config.toml
conditioning = "none"
qk_norm = false
moe = "soft"
moe_every = 2
expert_mlp_ratio = 0.5
epochs = 6.9
Rows from block 9 of a small image flow-matching model, named by matrix and row number. Rows with one number within an expert belong to one neuron, the router's apart. Each number is 500 + 25 x the weight over its row's rms, rounded and kept within 0 to 999. All counts start at 0. Numbers have three digits each.
After each expert's rows are labels from the 100 images, of 14976 (inputs lightly noised), where the router gives the expert most weight on average: "responds to" is what is common among them. Only what is clearly more common there than usual is listed. The data: microscope photos of single blood and bone marrow cells. In brackets: how many of the 100.
# router: slot weights (model.blocks.9.mlp.router.weight, 32x192, trained with AdamW), inputs 39-77
# up: expert up (model.blocks.9.mlp.up, 16x96x192), inputs 39-77
# down: expert down (model.blocks.9.mlp.down, 16x192x96, transposed), outputs 39-77

# expert 13
router.26:448485473519495500499508510522511479463484502477486464499490510486503471527504499524496458509458507467518481512508484
router.27:465477482531518525509490518523484491526493472492456510506473517504475481531491469542513485499464510479457479528474530
up.0:470531488439577486499508480474514474511507534501487504470462462510471493482514523480503495529521485484494485478451493
down.0:516509522477535489458486505469501499521485524493525504513521478524491512502515473530519511491508523484487436521508516
up.1:522534501510482517501511500511461457520563435463492516493537486499475524483487490558510492506533459463512495477496516
down.1:477467475484467503488501488511462494472467478516527467473457485495520506486528497579492537486512550497477466510542529
up.2:465479505530505514484558517491492491504419465519504494490533498520550487498530552551430481469488497515458493475499532
down.2:503504503523495504474482495522455514484549497470510509496473511518528501461504467540465535536452511496524485539494532
up.3:550504504483492478515552499506515496526519535479504494509524487497454486507482501471503494493462494534494489527506511
down.3:491489514500500507532513521474507489507472511470461496518519507528430500475505513470503482494512522503504570492473514
up.4:501497506489492508498528479551530497481500518517498499498470507504485494507512504513467506504501506486509517531493514
down.4:491504502501491471519486513520506516508493535494541496502507478501516530507477485520480486507495512503497478521501498
up.5:472506499506485495515515494494489486517520519511493502519495481514467520479502465520509511495522490513483505517474506
down.5:509500507496461489494468495514523464506498494521498503532467482493454504474497471476511482508460469502501482506524476
up.6:486466522492515528495488517467528484472488468491493481467496518510510496509472463530513493508463497510523468481460494
down.6:527538488500546519522530498545541499507465491514490485459490497525484478527536499477486509478480492467476502514509524
up.7:539532521511526497533500501599493485510499553515483426505484511504491504486529486460492519496521513493458485507499498
down.7:477491508492464480514499507491521476488513528502517500491529514499480508484512507490511493543460514500493529511514493
up.8:508529497487488506474519488511502500473472475509517493486484494491490478448481496499499519455484483483483529521480501
down.8:523454526498481467508485518502510505500512512511480463540492471508489477542518487514516471523489486528529498494476483
up.9:475522534523526520507523521561508495511488494507508511487487499525469446511469501532449517518534441463466514526486535
down.9:476514473481482497510507539442483492494509508482532481501473475530465491501489488486469503496512523482512487480529538
up.10:536524481494514487500509503464505462526524489510510479483517476455462506503463524506509517513514501482519500527538494
down.10:508465472478519489548469496500494497519464494466508502494526534530556518517506473486506501500478517494476492488503494
up.11:468519505472493478512506467511522521531508468499539520477497534504512462512438548483518472510476540514543486504469498
down.11:451475461502442509541473550471522495512472525477480528520541506540464510518488540463495439474469509513509489462485504
up.12:454508512502508485510523549466513499482531518500507501532490480479479520470496497508507466485514516499482472490446496
down.12:570529517522533520471476522505502482465497503504508480501521487535517521484504476535530508471466465491512445503498487
up.13:483458507480475500499493510538502549517471502518496456477488480505514494501505489508523481494514452511474503488499560
down.13:505508476498499518507520505491521535506523475514501459511490496521541492518461519550504508503543469517522476562487489
up.14:524498473517469496435482463551455511477512527516482484512511521479484484527512479490468501499490509509499490494542469
down.14:545526486513540522510505502526449476533501457488460498461499473536502530494496496453469488499501550510449476496489510
up.15:502526539524480511533477505488517494498485467492514496469538474510499525561471499530476480505468531472486553474480489
down.15:529519478492485522504530457509498507484516472506500519473472482470518497485483528495515534493474493498524499514504492
up.16:460479498473497509515487539507456469468492489500468503478512474507503502501504539525487448513471502498480546514465488
down.16:462525490505486483490513518470489498492552497478533507488476501506515504497515488537495514487485524487490436507478500
responds to: cell type: artefact (36)

# expert 4
router.8:536526463496479508476540493523488505532525486535487487528471479538452481530463519489492509528524483514490525516520522
router.9:528534468482479505457535479502475514512543488520493498526484486500471464484458545484507493516499490527529536512508542
up.0:515510470541519488472505493519478496515512521517487503502469510489475515513484513519500469514505485499475499473487504
down.0:490482469514502518518504481512499501495506482493516484497465535499492536563487494538497534500513495507508541511502527
up.1:491503497528494491505481516525527463511452496505492494509486510489521461499478506471492500528443500528550551502485489
down.1:517493516477517488448485521475509494540500474476486487505473500492508492511516479507498514515504465525467488479502476
up.2:524454518499481514512489512555525512468518480522485467520512516479449497513503510567472509478464472522484505551503481
down.2:507502500508480506501470521454513492544477447507502495518502507498516464511522507522477492485556499517481505484490504
up.3:455437498503477528516523505542499491474538469504477453503511534488561500470527475480507470452500482490538473517514487
down.3:512509491454486543473542484518518527506477523495485486486512512467478516545441519508542519497556524496515508482491532
up.4:498495484524504499528547519484522536516541536483488482481516503501482472487514462527489460498509490459496509522492480
down.4:445488529463558546513480511463500503483440504475493506487527481522481512458518494502480486491485513495493516536495521
up.5:517512528502501497528483522483472475510478519501492508492514473526494504498502496451472546502490527502532495495493489
down.5:485476512500542508492502498496472495534565487482515504478489510502526508520522511442496505491525477506480465485494506
up.6:464525486505514539487504524506516514511547492505489463493486493472471486499473495501506507495515463508507503527498479
down.6:475502526542526506496501535464515506485478538503504475486496468493457480487524493444497473486521497524488480510476507
up.7:540520541506480508488515496482509485505468493500551514502502472490452495527536493494487519493504488500522533497538488
down.7:401482489501474497486487490517502519508513471500519511497523509515547515501488469575518480487463463515510498508501489
up.8:473478494541532526490511480541515453525497542480512492500487495505458478489514493477492478444500517558499494468508475
down.8:489489531527527525466453506518486476455497515491517475512498473510487517484505503505484484493455527495498532533490514
up.9:495501509576519513507503522483477489494503511497478491492485526492491503510499474574500498496472505522513482466493472
down.9:504499500492511520507509489513491513498549532537481476484490489494536487507470498531504488524564463554490479536498482
up.10:507470510501514494520465482478519505476492451519509475478528520504578470480510484567504467484541493523497488527527490
down.10:496471533496515501527533465492497497471505499502499546474503476503545500499487474500505527486477511532491501489482476
up.11:542547545477480517496523501514507496522513491512525494506479512487482496523506422477515527518508526487503492442491498
down.11:525520519531488499502515517483501512493496560471506475494492525499570523501508488570516498487514500480486480472503498
up.12:493490520521526527502505473492495518494527491503517480497516491476496513478466519465522493499494525548512493514543486
down.12:526507482500477495519524525514508511527525549520507477479488519501563543517488506541515512503495491507499516465530493
up.13:502518507516502520516545491511535489504486489511504446484486511524536508478494480573498518495507484500510461489488493
down.13:491521504498500520524497510493520514523481470508485487447506519501549463530513497565501483492494488516509470464494503
up.14:496496485499478505485508529451484483498485484473504507516498494500505472501488516429525533466527481490539473552536503
down.14:493543521508521464541507519446474478513483505489496490526512484499486461469526492461483482512528525492528533529531515
up.15:498522496516492500519515500498532480494482483456503512474505521479531469495497465532483481483498501499515494526502508
down.15:569506521497532499501516494513483555550494497472480495493495488507493466496503517435497524504499522464487503445476503
up.16:536507463490500490499464511483465527482518487511481444496520490496484508507486543593496494512480476468486495490503490
down.16:547483528502529547516530485536487504507474511506515509476503485493477512512495489510516479493457497492514527521527499
responds to: cell type: artefact (37)

# expert 10
router.20:495529517498538508537518493501508500485514539473513460525470508485505494492483514482460512510436483492510480541529512
router.21:492497496540491515514523470530495508484498531487508435511495504502519490489488486507464504528477461496532483560528497
up.0:487531518487555496478530493461502501534456492516511491526553520526493419509538513541474469480492479540498517457507535
down.0:499537521451553519499497476570470512467537513486489528529520531508526481526496484476534525535507514506480548488542496
up.1:536477511517469498476516505562497483515460539481500459503476543515500522477478444497512456464511466488511521505507521
down.1:528531484562508497520479481472500482518487530512519501480470533528500482507533513456484501504460537484531479459466502
up.2:571542470477472513472510486497512522492486493511501444479485524498545500527495478526504515500492456488475517511520505
down.2:491505512515509515463473518486501524487471519496500540471464505503532501476466495534479501492489520479524552507470505
up.3:543505513514509511536505504507507501515494475527485485516502484480457486509492465479477513494430478512495503537493515
down.3:491486463502486502486474500521527494472493476504476531484503496491538516471483482549496488511405499501520501455497477
up.4:570478486492468460496489477537507500442516525504493482488523518525520479503482495518452491532477497497487495479487510
down.4:496527492489496491548520511443502517493499523499468508488523521518506489455500526566461522500490523501534497464496523
up.5:492524509499510497520520493467487501523484469504515472500544522505508506486501491492540523518468541479521487509510472
down.5:517537473488523497483462510516487497484494518466516517515478483497494499481492493526574520522485474514471477488499494
up.6:445509506473479502480534503505505480524530500483488511527502510510489499486463532472513545491507463506467510536468518
down.6:501514503471513473520475498506548513491499542495532538538535459502504508447498451538468511487520514489497471498503489
up.7:543524499514510534454512478498492499510501505503498446466511509502482524504524440509500527487482513498468533506482511
down.7:476529463491512505497515471432514500503512511503468500507472542493516506475543520496528516518553510505500509466486497
up.8:512505506496511514486521536520506497498504491489525469498486518482485509520485546515532526499440499512492540538517533
down.8:463492507507504491506519480522482502479505458505443533507507511492514543473479500474496525499449501510547536508466466
up.9:502516496491513483515479506492507500504551513527492519492539527484502471472520489456473516445514524503519521481494534
down.9:453477535479499485518535500497521498502493522475508539512535477532526482533508489457487503495501524527497485488539508
up.10:473521516485491517577462523464524490449493479520487487465539510514494463502504539524489487488494498494462503540545455
down.10:498456498480499508572524481461531515509524491506488521456504497496541500507453444524501539484463503492543488497529485
up.11:524491526467466502537508461471510476484536498509486514512487482513486497469486489518478532495488491472513452523494463
down.11:544490519513535514436506543502480477498522525513492511517480520514473540476506530466508488509505498505491533491478488
up.12:490516516466451512486491499483489515474508469427483503521509524453522495489520450552539488510517461485520572518515485
down.12:469475484507465525498497481505521493514503481565478515549496520481516504523515528546523525487495523462479553501501495
up.13:479512493500514528508498497530507501487522532487477460483519505496487499482508470520498479473491492463486526527498493
down.13:481510528501498493523520516510478488495496486500490517491478501500497482490528519504499500510468535488506521510469503
up.14:484461490556463496517514548477494437520525498511497456528471535483528499532497485518509503559504504513499494472542500
down.14:464534475527499510493507505533472506482517534502479455470483526496506506516451526510507486508552466523505507536503526
up.15:496512492483507550489518485527493503525508473513504497508503542502472503492461480475488537446510491503467528500487541
down.15:496530488516523504470489508481483507504478476487501515522491538494472503465530513461518493500514498469486543455493549
up.16:493444466513513519504500449474513482480492489511529464507477548495540530495502478509508478487510465490506531484482475
down.16:520542545510496494520450514501488493453512498473505465507523523512487500499494462533524543494472522493517465464483477
responds to: cell type: artefact (66)

# expert 9
router.18:512507482506493505517493527480489474532507499489473536501488522534461498528524475497522494510522536495458476498466510
router.19:471532467481449500525494518518528498489486505471512502489520515489507483510526523510510456524503525540513495485503507
up.0:482492466500520478497523466533483499494508499483521509488502479475473526494471496490494508490510495482488492487501531
down.0:501530518497519512515521493475551517518487491511476475503494507493473513511506515497504539511501455464571509508518506
up.1:503483489513510506501565527520521519511487493493462488471499473507519528503506491549501472492513493505488437468475469
down.1:479515526521534504503481507503513514522496470509457540477514505531544531501526509625475529486491500466499505504483482
up.2:489498514486513525469500462472548519467524491534510524478488516498505501498488526484514486510495493527505462494473510
down.2:522489504528520525461472498493489489481463505461507480539525504492506468525560505504513506505490476509503504526495497
up.3:478510468484437529525510491488506481498507481477442494472487480485531485514502468525475497493478457501525498510500463
down.3:506456528492454503446527477506485447506502504507487518497489464460528486532513500500506522492503511533473494528514468
up.4:471486494509497504496523505496497533462536525541477521523536517554491522520466517472478518505487494520522458500521513
down.4:469552476530516524550485485470545515536473526496511478537492497472518501501494530481475485495507534488505526487525514
up.5:489498488490498478528520523561505527504540486499497504497510480521515495514477490497471486508489473502490499494487464
down.5:477476516499507481493486523505539493488521520508520488482540476505540529488489494564483496500501504480491466520535502
up.6:482492514515542569499471482494495541491532446502522469479500476475488491491505514522492503488512500494488508494510498
down.6:487476499518551511470518469522486536528484477485485543469509515487503492549506474523544498467518497492480485504510551
up.7:563468492481534512467479487475484468510508524470520540539504504533443530524522507529535486504494491444468505473465523
down.7:476456545480475507504487501538474514490468538489509477539491480515488503452499509499509533497538529471531503499486521
up.8:512472497518508504509525526496503466514503454535533509499507516493555531498476535499440550504499479530528496531517479
down.8:490518524488457488528486508549512454508486502476479495488498510516523493477482470481446483476553506533493521469483502
up.9:456535522483491510480476496540505465487470478489511477500498517510521496529488495498475521503522482544523529494527485
down.9:510522473491490487486499483510528487465524474515537472508503491513562509461484500528500515508482492531512461493499472
up.10:521516501523529489499484486506476539511477441456505517460479476494508488515450524510516541483507492511479550523461500
down.10:480490521481511472510497472480502529476538476572525477498535466518520466465488457483489463503516509505517497500499490
up.11:464481479516546508520515486466491487502496486508512479495501489515499513475482488510496510469526471502533500523475521
down.11:560489552509516489515504496537495478503483514471511516514521489501491538490500484511467508528500509509466500492521521
up.12:485505496508486539459532524508487472499519461495485454491499524481526528475524507491478534521503479501528551544493487
down.12:526508474492493518497486543519510476499466494526507525474483520518528509482466503500476445478491492491480524451537494
up.13:527473484483505507500476502496493475510520447504486485493476473489486511482523503528520504490487518516498480524505517
down.13:528527507493519496520510501536477499506529449486511501484474496492523483486512487518497534514528497512516519491495521
up.14:488471491520466510491513480503507524524494496515466463491510521495520512472485509456504509507476502477520488456509476
down.14:533513537507493496506500469457508495512483529479508481503513512489513534449495510467493514524536460494531510525478545
up.15:461464522490509524514489485502518519495508490462480461511518526474469469492500506500511554504524505516559529511510511
down.15:539519523483524503486474507497495513525467505517487500489488480508479515518526490535511457509485499521442535527516479
up.16:552489508472469473510497516503505547509535523517507529528502507513470468540476492536490495529522508510525490552506508
down.16:467496505504510513496528509455451488484469511483539485506522486519499483472541527472471518514522530490477543447510493
responds to: cell type: erythroblast (54)

# expert 12
router.24:497492515534517519497496499468482468551493499509480497493478474513487521518522450506501499483492525493463491503462484
router.25:456513462491515500509499503501489516503505488505481476469505471510527517519513498482511488515569492505491502478496474
up.0:490454491501546497519483544505484488523520516527504527468484474507513513503467486521520468536496512512526506494498492
down.0:518514470527477491490490487477515517481516519519452512495505494522499514509505493438491490470442513496527491496476467
up.1:488551501510452465547517517563482488497522486514545485497484481486517510493495465554509501543502518496564496467480504
down.1:485497509499443461551506542459495506502496500486516506478539519507515493506527514532543521469536481534460497499526498
up.2:495505537517506502480483526536484466503486530524529499490484539512536516485513485514477479510524499523480516490524510
down.2:503501501434553478520509468452506507469558531488480474573513499501552488503499483480502522471494522468481495468486510
up.3:473457492524460542505490544506515518483468449514509524515527552493502453500479496513472511533505541493490519520490480
down.3:504461494505490491500481484496493548508471499492454445474498481503555502484509492513531512538521524491489466493432503
up.4:506504495519484501489518487477540507488495527499494472504519485502484531514490525560500462506496516503511541496495512
down.4:519499506520462514467469484545493500510501440512495528483440493495502479568505501486508459513523495474463515520535483
up.5:477529471469524525485498503531493496498509522525528476468493511467518496479506492510513501536544518505473485509477513
down.5:463480475490475529522551492463503499492489494501495501493517470497485440531492485521497460494449494538522515506491513
up.6:541490505508482476479483509485524517471489534471507534499514518508482509494496441499487538518539525506513488497467484
down.6:484481523502518483485528531486484500516487527510480496540509532490440509500492555432489442519528490501497487498488513
up.7:505483505485528466529508502476493480481547498467508484502491501494493475479479445465506514517441508481486528520495500
down.7:473470556491533505497496552472500462516510540498526500507509525494530498447506520525485498514495488509515487489485501
up.8:482488503507510454515476477494481495525476454490487482491503522508496472488483466518485469490503503453557483468507515
down.8:507529492508511467499500515485485482522519474506485529515551536499486538476497503504473510468494495495455486528501521
up.9:501493481508510474524500524517505516504496526514490536525484509483515482461446515521510532501464471509471547448471506
down.9:460488522482508494526520519487501521497516544524503435509486494497512519478493497569510510520494512506514504469526501
up.10:538522470471531542502497486493497503548518522513495474507494476511460501490493455494516487523474460514492530504486534
down.10:479465548468515522513500475521496497446490540461485502470502537498522523506526515524520500488510546474531559478522499
up.11:513543525516480534498497524537521469515465482509533540532538514510497535516505510527514509527506485489530479457488503
down.11:485468494532501519506498502465513471496514465517479488518524512491517507503504516552494460499415517497504469496478499
up.12:563506499537534497490517475548521492492505475459526474509496485514508504551521491510511478459440490498534503479511493
down.12:465477506499489542471506499503504458501485535476513489487530524481488516462496499476480508526539542480479554495525477
up.13:518450521493505493532538518528547542505489458504474463532507491510507479476497481487522513493475485500477510501534480
down.13:480486497480521493536519507504496484544505499512496517492482521489496479492506490529507503484568493483485485468456514
up.14:462490521507507468456524463499505484549483555483485476470490496499434514491503517524523494493471500523485510505502503
down.14:510487494481523503489512533543509499532518507525510475503511499476475488513486528571487467497492463495514499544482522
up.15:496470524502472491479493477522480512468509485469501485527494528501523476488492477540531483484469505509489467516483498
down.15:491516488492498507479492508482471525511496497482472520496505527487495480516493508558520506513503501494498504525516496
up.16:497508486506463518487480529498473444513486462509529524497509482499516525525493528574513465454497509485495506514464490
down.16:461512530507513498483493530472488480486511533489512442493512495525567536461513480555530501504510470505504477516493494
responds to: cell type: lymphocyte (59)

# expert 15
router.30:526523504482475501498498465504524503530479483520451570505465507518487493497495488500505517490536512536464526500450498
router.31:514502467490495494507501457506511495519479492478466580491473472519487477523507487479521466499544476534475507493450497
up.0:502487554465515485510560546473535490485488517487502481494484492462499497481477505526523471502498500527545544463486526
down.0:497482470509483491442494530490486485452463534500467464491461529464440508487482483456514511491499544479491509490478477
up.1:497501458473493452505499517518488475543437512485507512466505551488494487501491537488521517549494505488467490493488488
down.1:516512523494477494472517507517507512479525563493508497504481509496478506494512499513517486492463528480551485462477477
up.2:495522545522511498507470484479497528479548480516486515485511505481478502462505479513482501529482477484499492535558527
down.2:497508480529497495517488562492493513505492488463503506508534522514522491523497468422545509508438549483513553526501482
up.3:556486506529503492510506472507508491473511465491505447448544486471491507543468541517521483511502530491469507491517509
down.3:539506491508480526513522517516507472541507445521502537502514519553506456516469501561492521518517512510481493479500471
up.4:512500527498502495509478499481493468493503492471494564487535503495567494491544465500493505502527528482496479444489476
down.4:477494475498514495520511493536501486511486484512495484467481506508581499508482501518489508489466484481489485507507496
up.5:478500510504498532523481510538493547506513471514494499474522559481495503475515537480503443522467476499466485515479523
down.5:520518500493477528558480488448537504490489526502467491504490489522465471505490454505503550487473510491507497518490502
up.6:481494479495531496490510485473487516542508472515477464497505499511457499510504499471528456487511488496518444508499523
down.6:497483492491493490481484465553502524489469476513470538517460523484526506506518496470503510502470492479510512456472504
up.7:485455503504521452504512488523524512487504518535503505485489517493475517465523449468525542476478474468520512519489505
down.7:516536523515465443518516560510531504477493510474527468494479519492517469481493532532505510522514485478503484508506494
up.8:504437500528515486521533484499487514530484455523499485514512475507486489517496494520497498544522477495505479487497494
down.8:477480511494493495498491508494498487516539487489489471509548489492574530518504479580506533478528474500480477520517498
up.9:481497529565484477517517514495466547487539497492472514495516474495572537505491507503477488543464505499534506472492521
down.9:510522530464492502515485512532500519510462567491540490515468504436503511488462491506496497486462528514500510488524518
up.10:537487510521534517514481494525444542487503494513516539502486488477504483500499503554498467517530492484458491469517528
down.10:482506500487528505536466503539493509493466489529515471492527479474507550505477487522477515496520502513483507440485499
up.11:490484539503479485527513496543463480509488512488486493503517504493473465464482489468449518506476543560488495492523500
down.11:483525470493462503478493497460489509466484453493491524484473445488508516525449515469487522500513484536508544522506512
up.12:480519531528523485476519518515529505516496522509440488490495488508480510479515495463512503480510525489470538514489534
down.12:473522510494489497518501505516497508521460485494479466508487505497510468473509491543513487488476474460518467517500515
up.13:512535515484530475546502506510434485517451525491495535487525502519496485489488506491443471505541512480547484495499510
down.13:484508478476563486500478474502485476491497539498495452481482556549509503494502515481509481495525531506486450502525512
up.14:535478498496547491489519501496446473473527438485488498489491494490495486506509511505493494501508514500476459490505500
down.14:484504510495495504504526474465509487517502553507471503523513519515536528497464498526512506512475504478521509510507506
up.15:523510531485461483512493498526472495564508446508482532517534480486493514518495481472498475474508513493485531504508505
down.15:538479448491521503513467490516509498456500448505493475504495500518504485483487508492502510522470478516539539497478516
up.16:480547457525471493514545516492484511503517526495493471481517515514501520498501473525479524509524463497512531511535503
down.16:513509510486510494493530503470511539530471570519488516515528510495470469496507513502508526495521485516484500502497489
responds to: smear: peripheral blood (100); cell type: erythroblast (41); cell type: platelet (30)

# expert 7
router.14:474473522558525507529483529486468453476516531486517471498512516502532523480495489535488523520464526475515492523518504
router.15:469478504555534473532466515494478476486512528490530492497528516501531545523530478519487523497481504492515483496526477
up.0:462546500498475493519527507449528470492522512440490499503529514539500519504497459488489523495514570483492468503520507
down.0:553492501540519500502488478484467478470526501502494496498493428523494501510524535457462514505478534496473518536508468
up.1:488530484500482549485468491476464496447509485488495472483505510507518475540481513498488513480465501460524488520527512
down.1:503505498509505527506511515493527515508502501491502503484508505496521511510512522561490524493471504508489502506500478
up.2:515502486506456529497500501476496474544488547511494468516491492487483545506505515556507495486514491540483518486504497
down.2:503484508514526524534515473495463480536509475495468468477538487501474489540476463527525490523494516484505505515465486
up.3:494489501503475499526490528510494511465503548533498484487537515505537526514491503430475482506500465477520454509503487
down.3:474533473522511513522505463488466508501507475503457504492500495512532495477508508411509511508490512518531532490518475
up.4:506496482532501551505499481483506524520519445483490540518488488512495519532470536491502480514545466502490468508485500
down.4:515463518484458481500486490484544471503540495503503501531479476512465470478465458516473485508521529509507494476518485
up.5:541480506545503546482501458494445466521474498510519450472485518495513538542492501471511530485462521501529485485516476
down.5:489537504516518538477503491567489503500463503475555477528470500512477471474550536505509490524554464480499481517476496
up.6:531531514522519497469507520523503475520445501499501484516443493493506569498499533542518508479511490481532525479460514
down.6:510480504483495486521485501503503484514506545537537501504513488506506520483522448509468535480499504497492492456500493
up.7:509459508489505484475495465510451486484494478493493440506505515505508488524537507523471501527521504456502465507491525
down.7:506509461464505475485544492543502515545507496485473507527490509495534493516466533469495505477507524489499472496541504
up.8:516519481491438510510499498532508504500484491504504500505515502510481503512463538582481501512492491512485487507525521
down.8:472502479490482519505484493488467519480468490476508564506513519468515515489497481442485531488428513493522528510445524
up.9:506542491501449500521494498542508553479491504496472517519521534513511487519473478523513475514492504514503489464512498
down.9:475512460516419507500504486483485510468492475486416538496489475504520492459506528504487496505506506531493523481521488
up.10:520533487467504532505515509548459528480467467488481510475513498506529460504462530529462497505501497483517492469515489
down.10:461485516485505519535497537488472485463513489502470517499540505503509482497505500515464434507433514475510494553485439
up.11:497526506490520520518475517455484504480506488524511529520476508478502488483494507452487465517478483518494481475470479
down.11:494488473519519513484493503479462511521468504504507537491480500510510488520507491491504492510510496478512531496517487
up.12:521454509496443514498505526504491529525516471515502451494495522484473490485486426478472510488498472508512501488532508
down.12:500539490498482482473485510501484536454484476514487522477498482525473489488495544498517488487487495492511480482508464
up.13:522508477503424527516470488511489478492534528492486478460516519499510475460514500487497497522544497499555546516473515
down.13:481466574510428486512534516481503468492508525500473540486511519506490523512474496484501467481533514477454522538494498
up.14:476502474474477510481515497505483494507493542497499448502522499484513502513487485533491482505467490526478479518511469
down.14:479523542491557515490458521445515497507490475458486520540512480513499515486477497566506492496497539525570471518511515
up.15:480479547482537483478484543478522477498488485496493487466495533500466501498516495480522452480511506491505479473508516
down.15:531512496488491479559499522494524492487499517507515468493520504504498518537511496519506487494527528484525435523516496
up.16:514502535505483487496513518506487443499522504488506483486490483524482503525491553502499479494529494563478511468511489
down.16:507540532507550499538486534522504470499469544504481503505523492523496515514535530500500445482463517536489496476480496
responds to: cell type: artefact (25)

# expert 1
router.2:446509517509532489510505484452516488457524503449504542508512500485527492474494493483482510511461500466540482492520473
router.3:469500550544551489535481515465480455474547527497512517484526477485527520477523470528499546536483505508508479485498445
up.0:503517506511506489465518468493526511476498521484459485491484511479528513488514517504491516501521511463493477476522546
down.0:528503488464500488500525497526521491515518467505509496527532502494480502487474489542500507489503517505521448493518518
up.1:475487482521514512504452473475504483461482511512504465463523518523501506510549460496514492506483512448463516470496488
down.1:507470512531472540493547477523495475514532516496533501441501467493513500534472515546504515485503498487499506528551492
up.2:541487467462473504536515480477519485513490507454532537504503508525505506492474491521497425507512548466488514487480484
down.2:483535499476525480484560470523516479544502532478451514487516519466509477493515492512512553526531547493489516476486503
up.3:514521506499502478488493529508492471508483477499507456518478517468469506530489534488554517520509484488493488552500490
down.3:495504498459518464524514518495479510491524486509521501518515485501457483524496467506521503475553517471473456433473443
up.4:474491478502475457483512489555492478470450464562511508514474484510480492524481493536492501515481513482575507495474518
down.4:524513540506521482511531485505538482550508468480478471498490480508485461522525484476493467458489506494429506480485490
up.5:471517492501459488436545510477484515466511511488503480466497503524463533504498482515517526491491466499468492505501498
down.5:480487514500522477488475492543468503479469508490501460475513476540459506496494507516516486496471510501553482524529489
up.6:500517467485480496530476521552451498481527482506508483485485532510504546512471477480481512502515484500515515502503537
down.6:506460513490473495556456522501476466492476493513477532469478460479525485473524472482455486486515482485469500508475502
up.7:492497522550508550495545531494484484530502483478513457494503555481511488472513486484489500511522496510488464504465541
down.7:508535494486494494507533448534528524461533484482545521495496537516523508524503532446487483436508500500516463476524477
up.8:510501486497495519528530502502531493487476514528480548491523495465486501478495460546498481503478532543484507477511469
down.8:454503477528489517514498477462530500519535496498469496524518502484518508490499516544494494533506491517514521475471528
up.9:480485464486495465513505486495497539458507449471547541502530478552520531467513503516504475498499495491491446499479512
down.9:494506462508501518521509513468455481504471460497476544535482515444463525433520484503490522512500511524443479481505529
up.10:533495480492523522512490507500490512507509478489481526509514479502487483503502500504507480525484479498519501506474513
down.10:525513500502481496501467532452498445513479520480500508508519482503482495516478499504516441514485480518527467483504468
up.11:467488503494502483518500486501473465478513540508461453516485494510448521490483451479504518525463520533480504549474485
down.11:472523468520469504514528510513491502483501487490510504526499521510500532483481524519503495502463475497556450496498493
up.12:479480483538471526488487472468510484473448485472540504479507520492514504532483505525462510468500484508497513503539525
down.12:491480503508486508513482473515495488493576451530510501551479544458483530511522511513493485483514531524466487475502515
up.13:474539455481480492527509486510521499472507457532502519534482529525475461522474476475523507498480486552520498435526505
down.13:511484535527477483513565514503514495501463520489500485528481559528449513525526521460531503500494537505507503526515471
up.14:524458494484507482475520516484507485463497439442470475484518500500497516550509502486479533485549482449516533509522494
down.14:464495459517484511509479517496543475500506482549502464530474502474466492503495500479536509505479545515492513514482490
up.15:527523526479469486484509539511502462509479525486491503472464511500483474524513484496454491507467498514504505474464502
down.15:464502513531523498484485486512500520491504481512508517488474475526530495532467499474521464486512522473533465492504470
up.16:477525523520494506489503509507508495509464497476512545516499508506480488475491502478508489540534490500517534512501483
down.16:462496525491451501511513507487477499498482495525497510525464507517473473458513496469483439472475518476480509501500491
responds to: cell type: segmented neutrophil (58)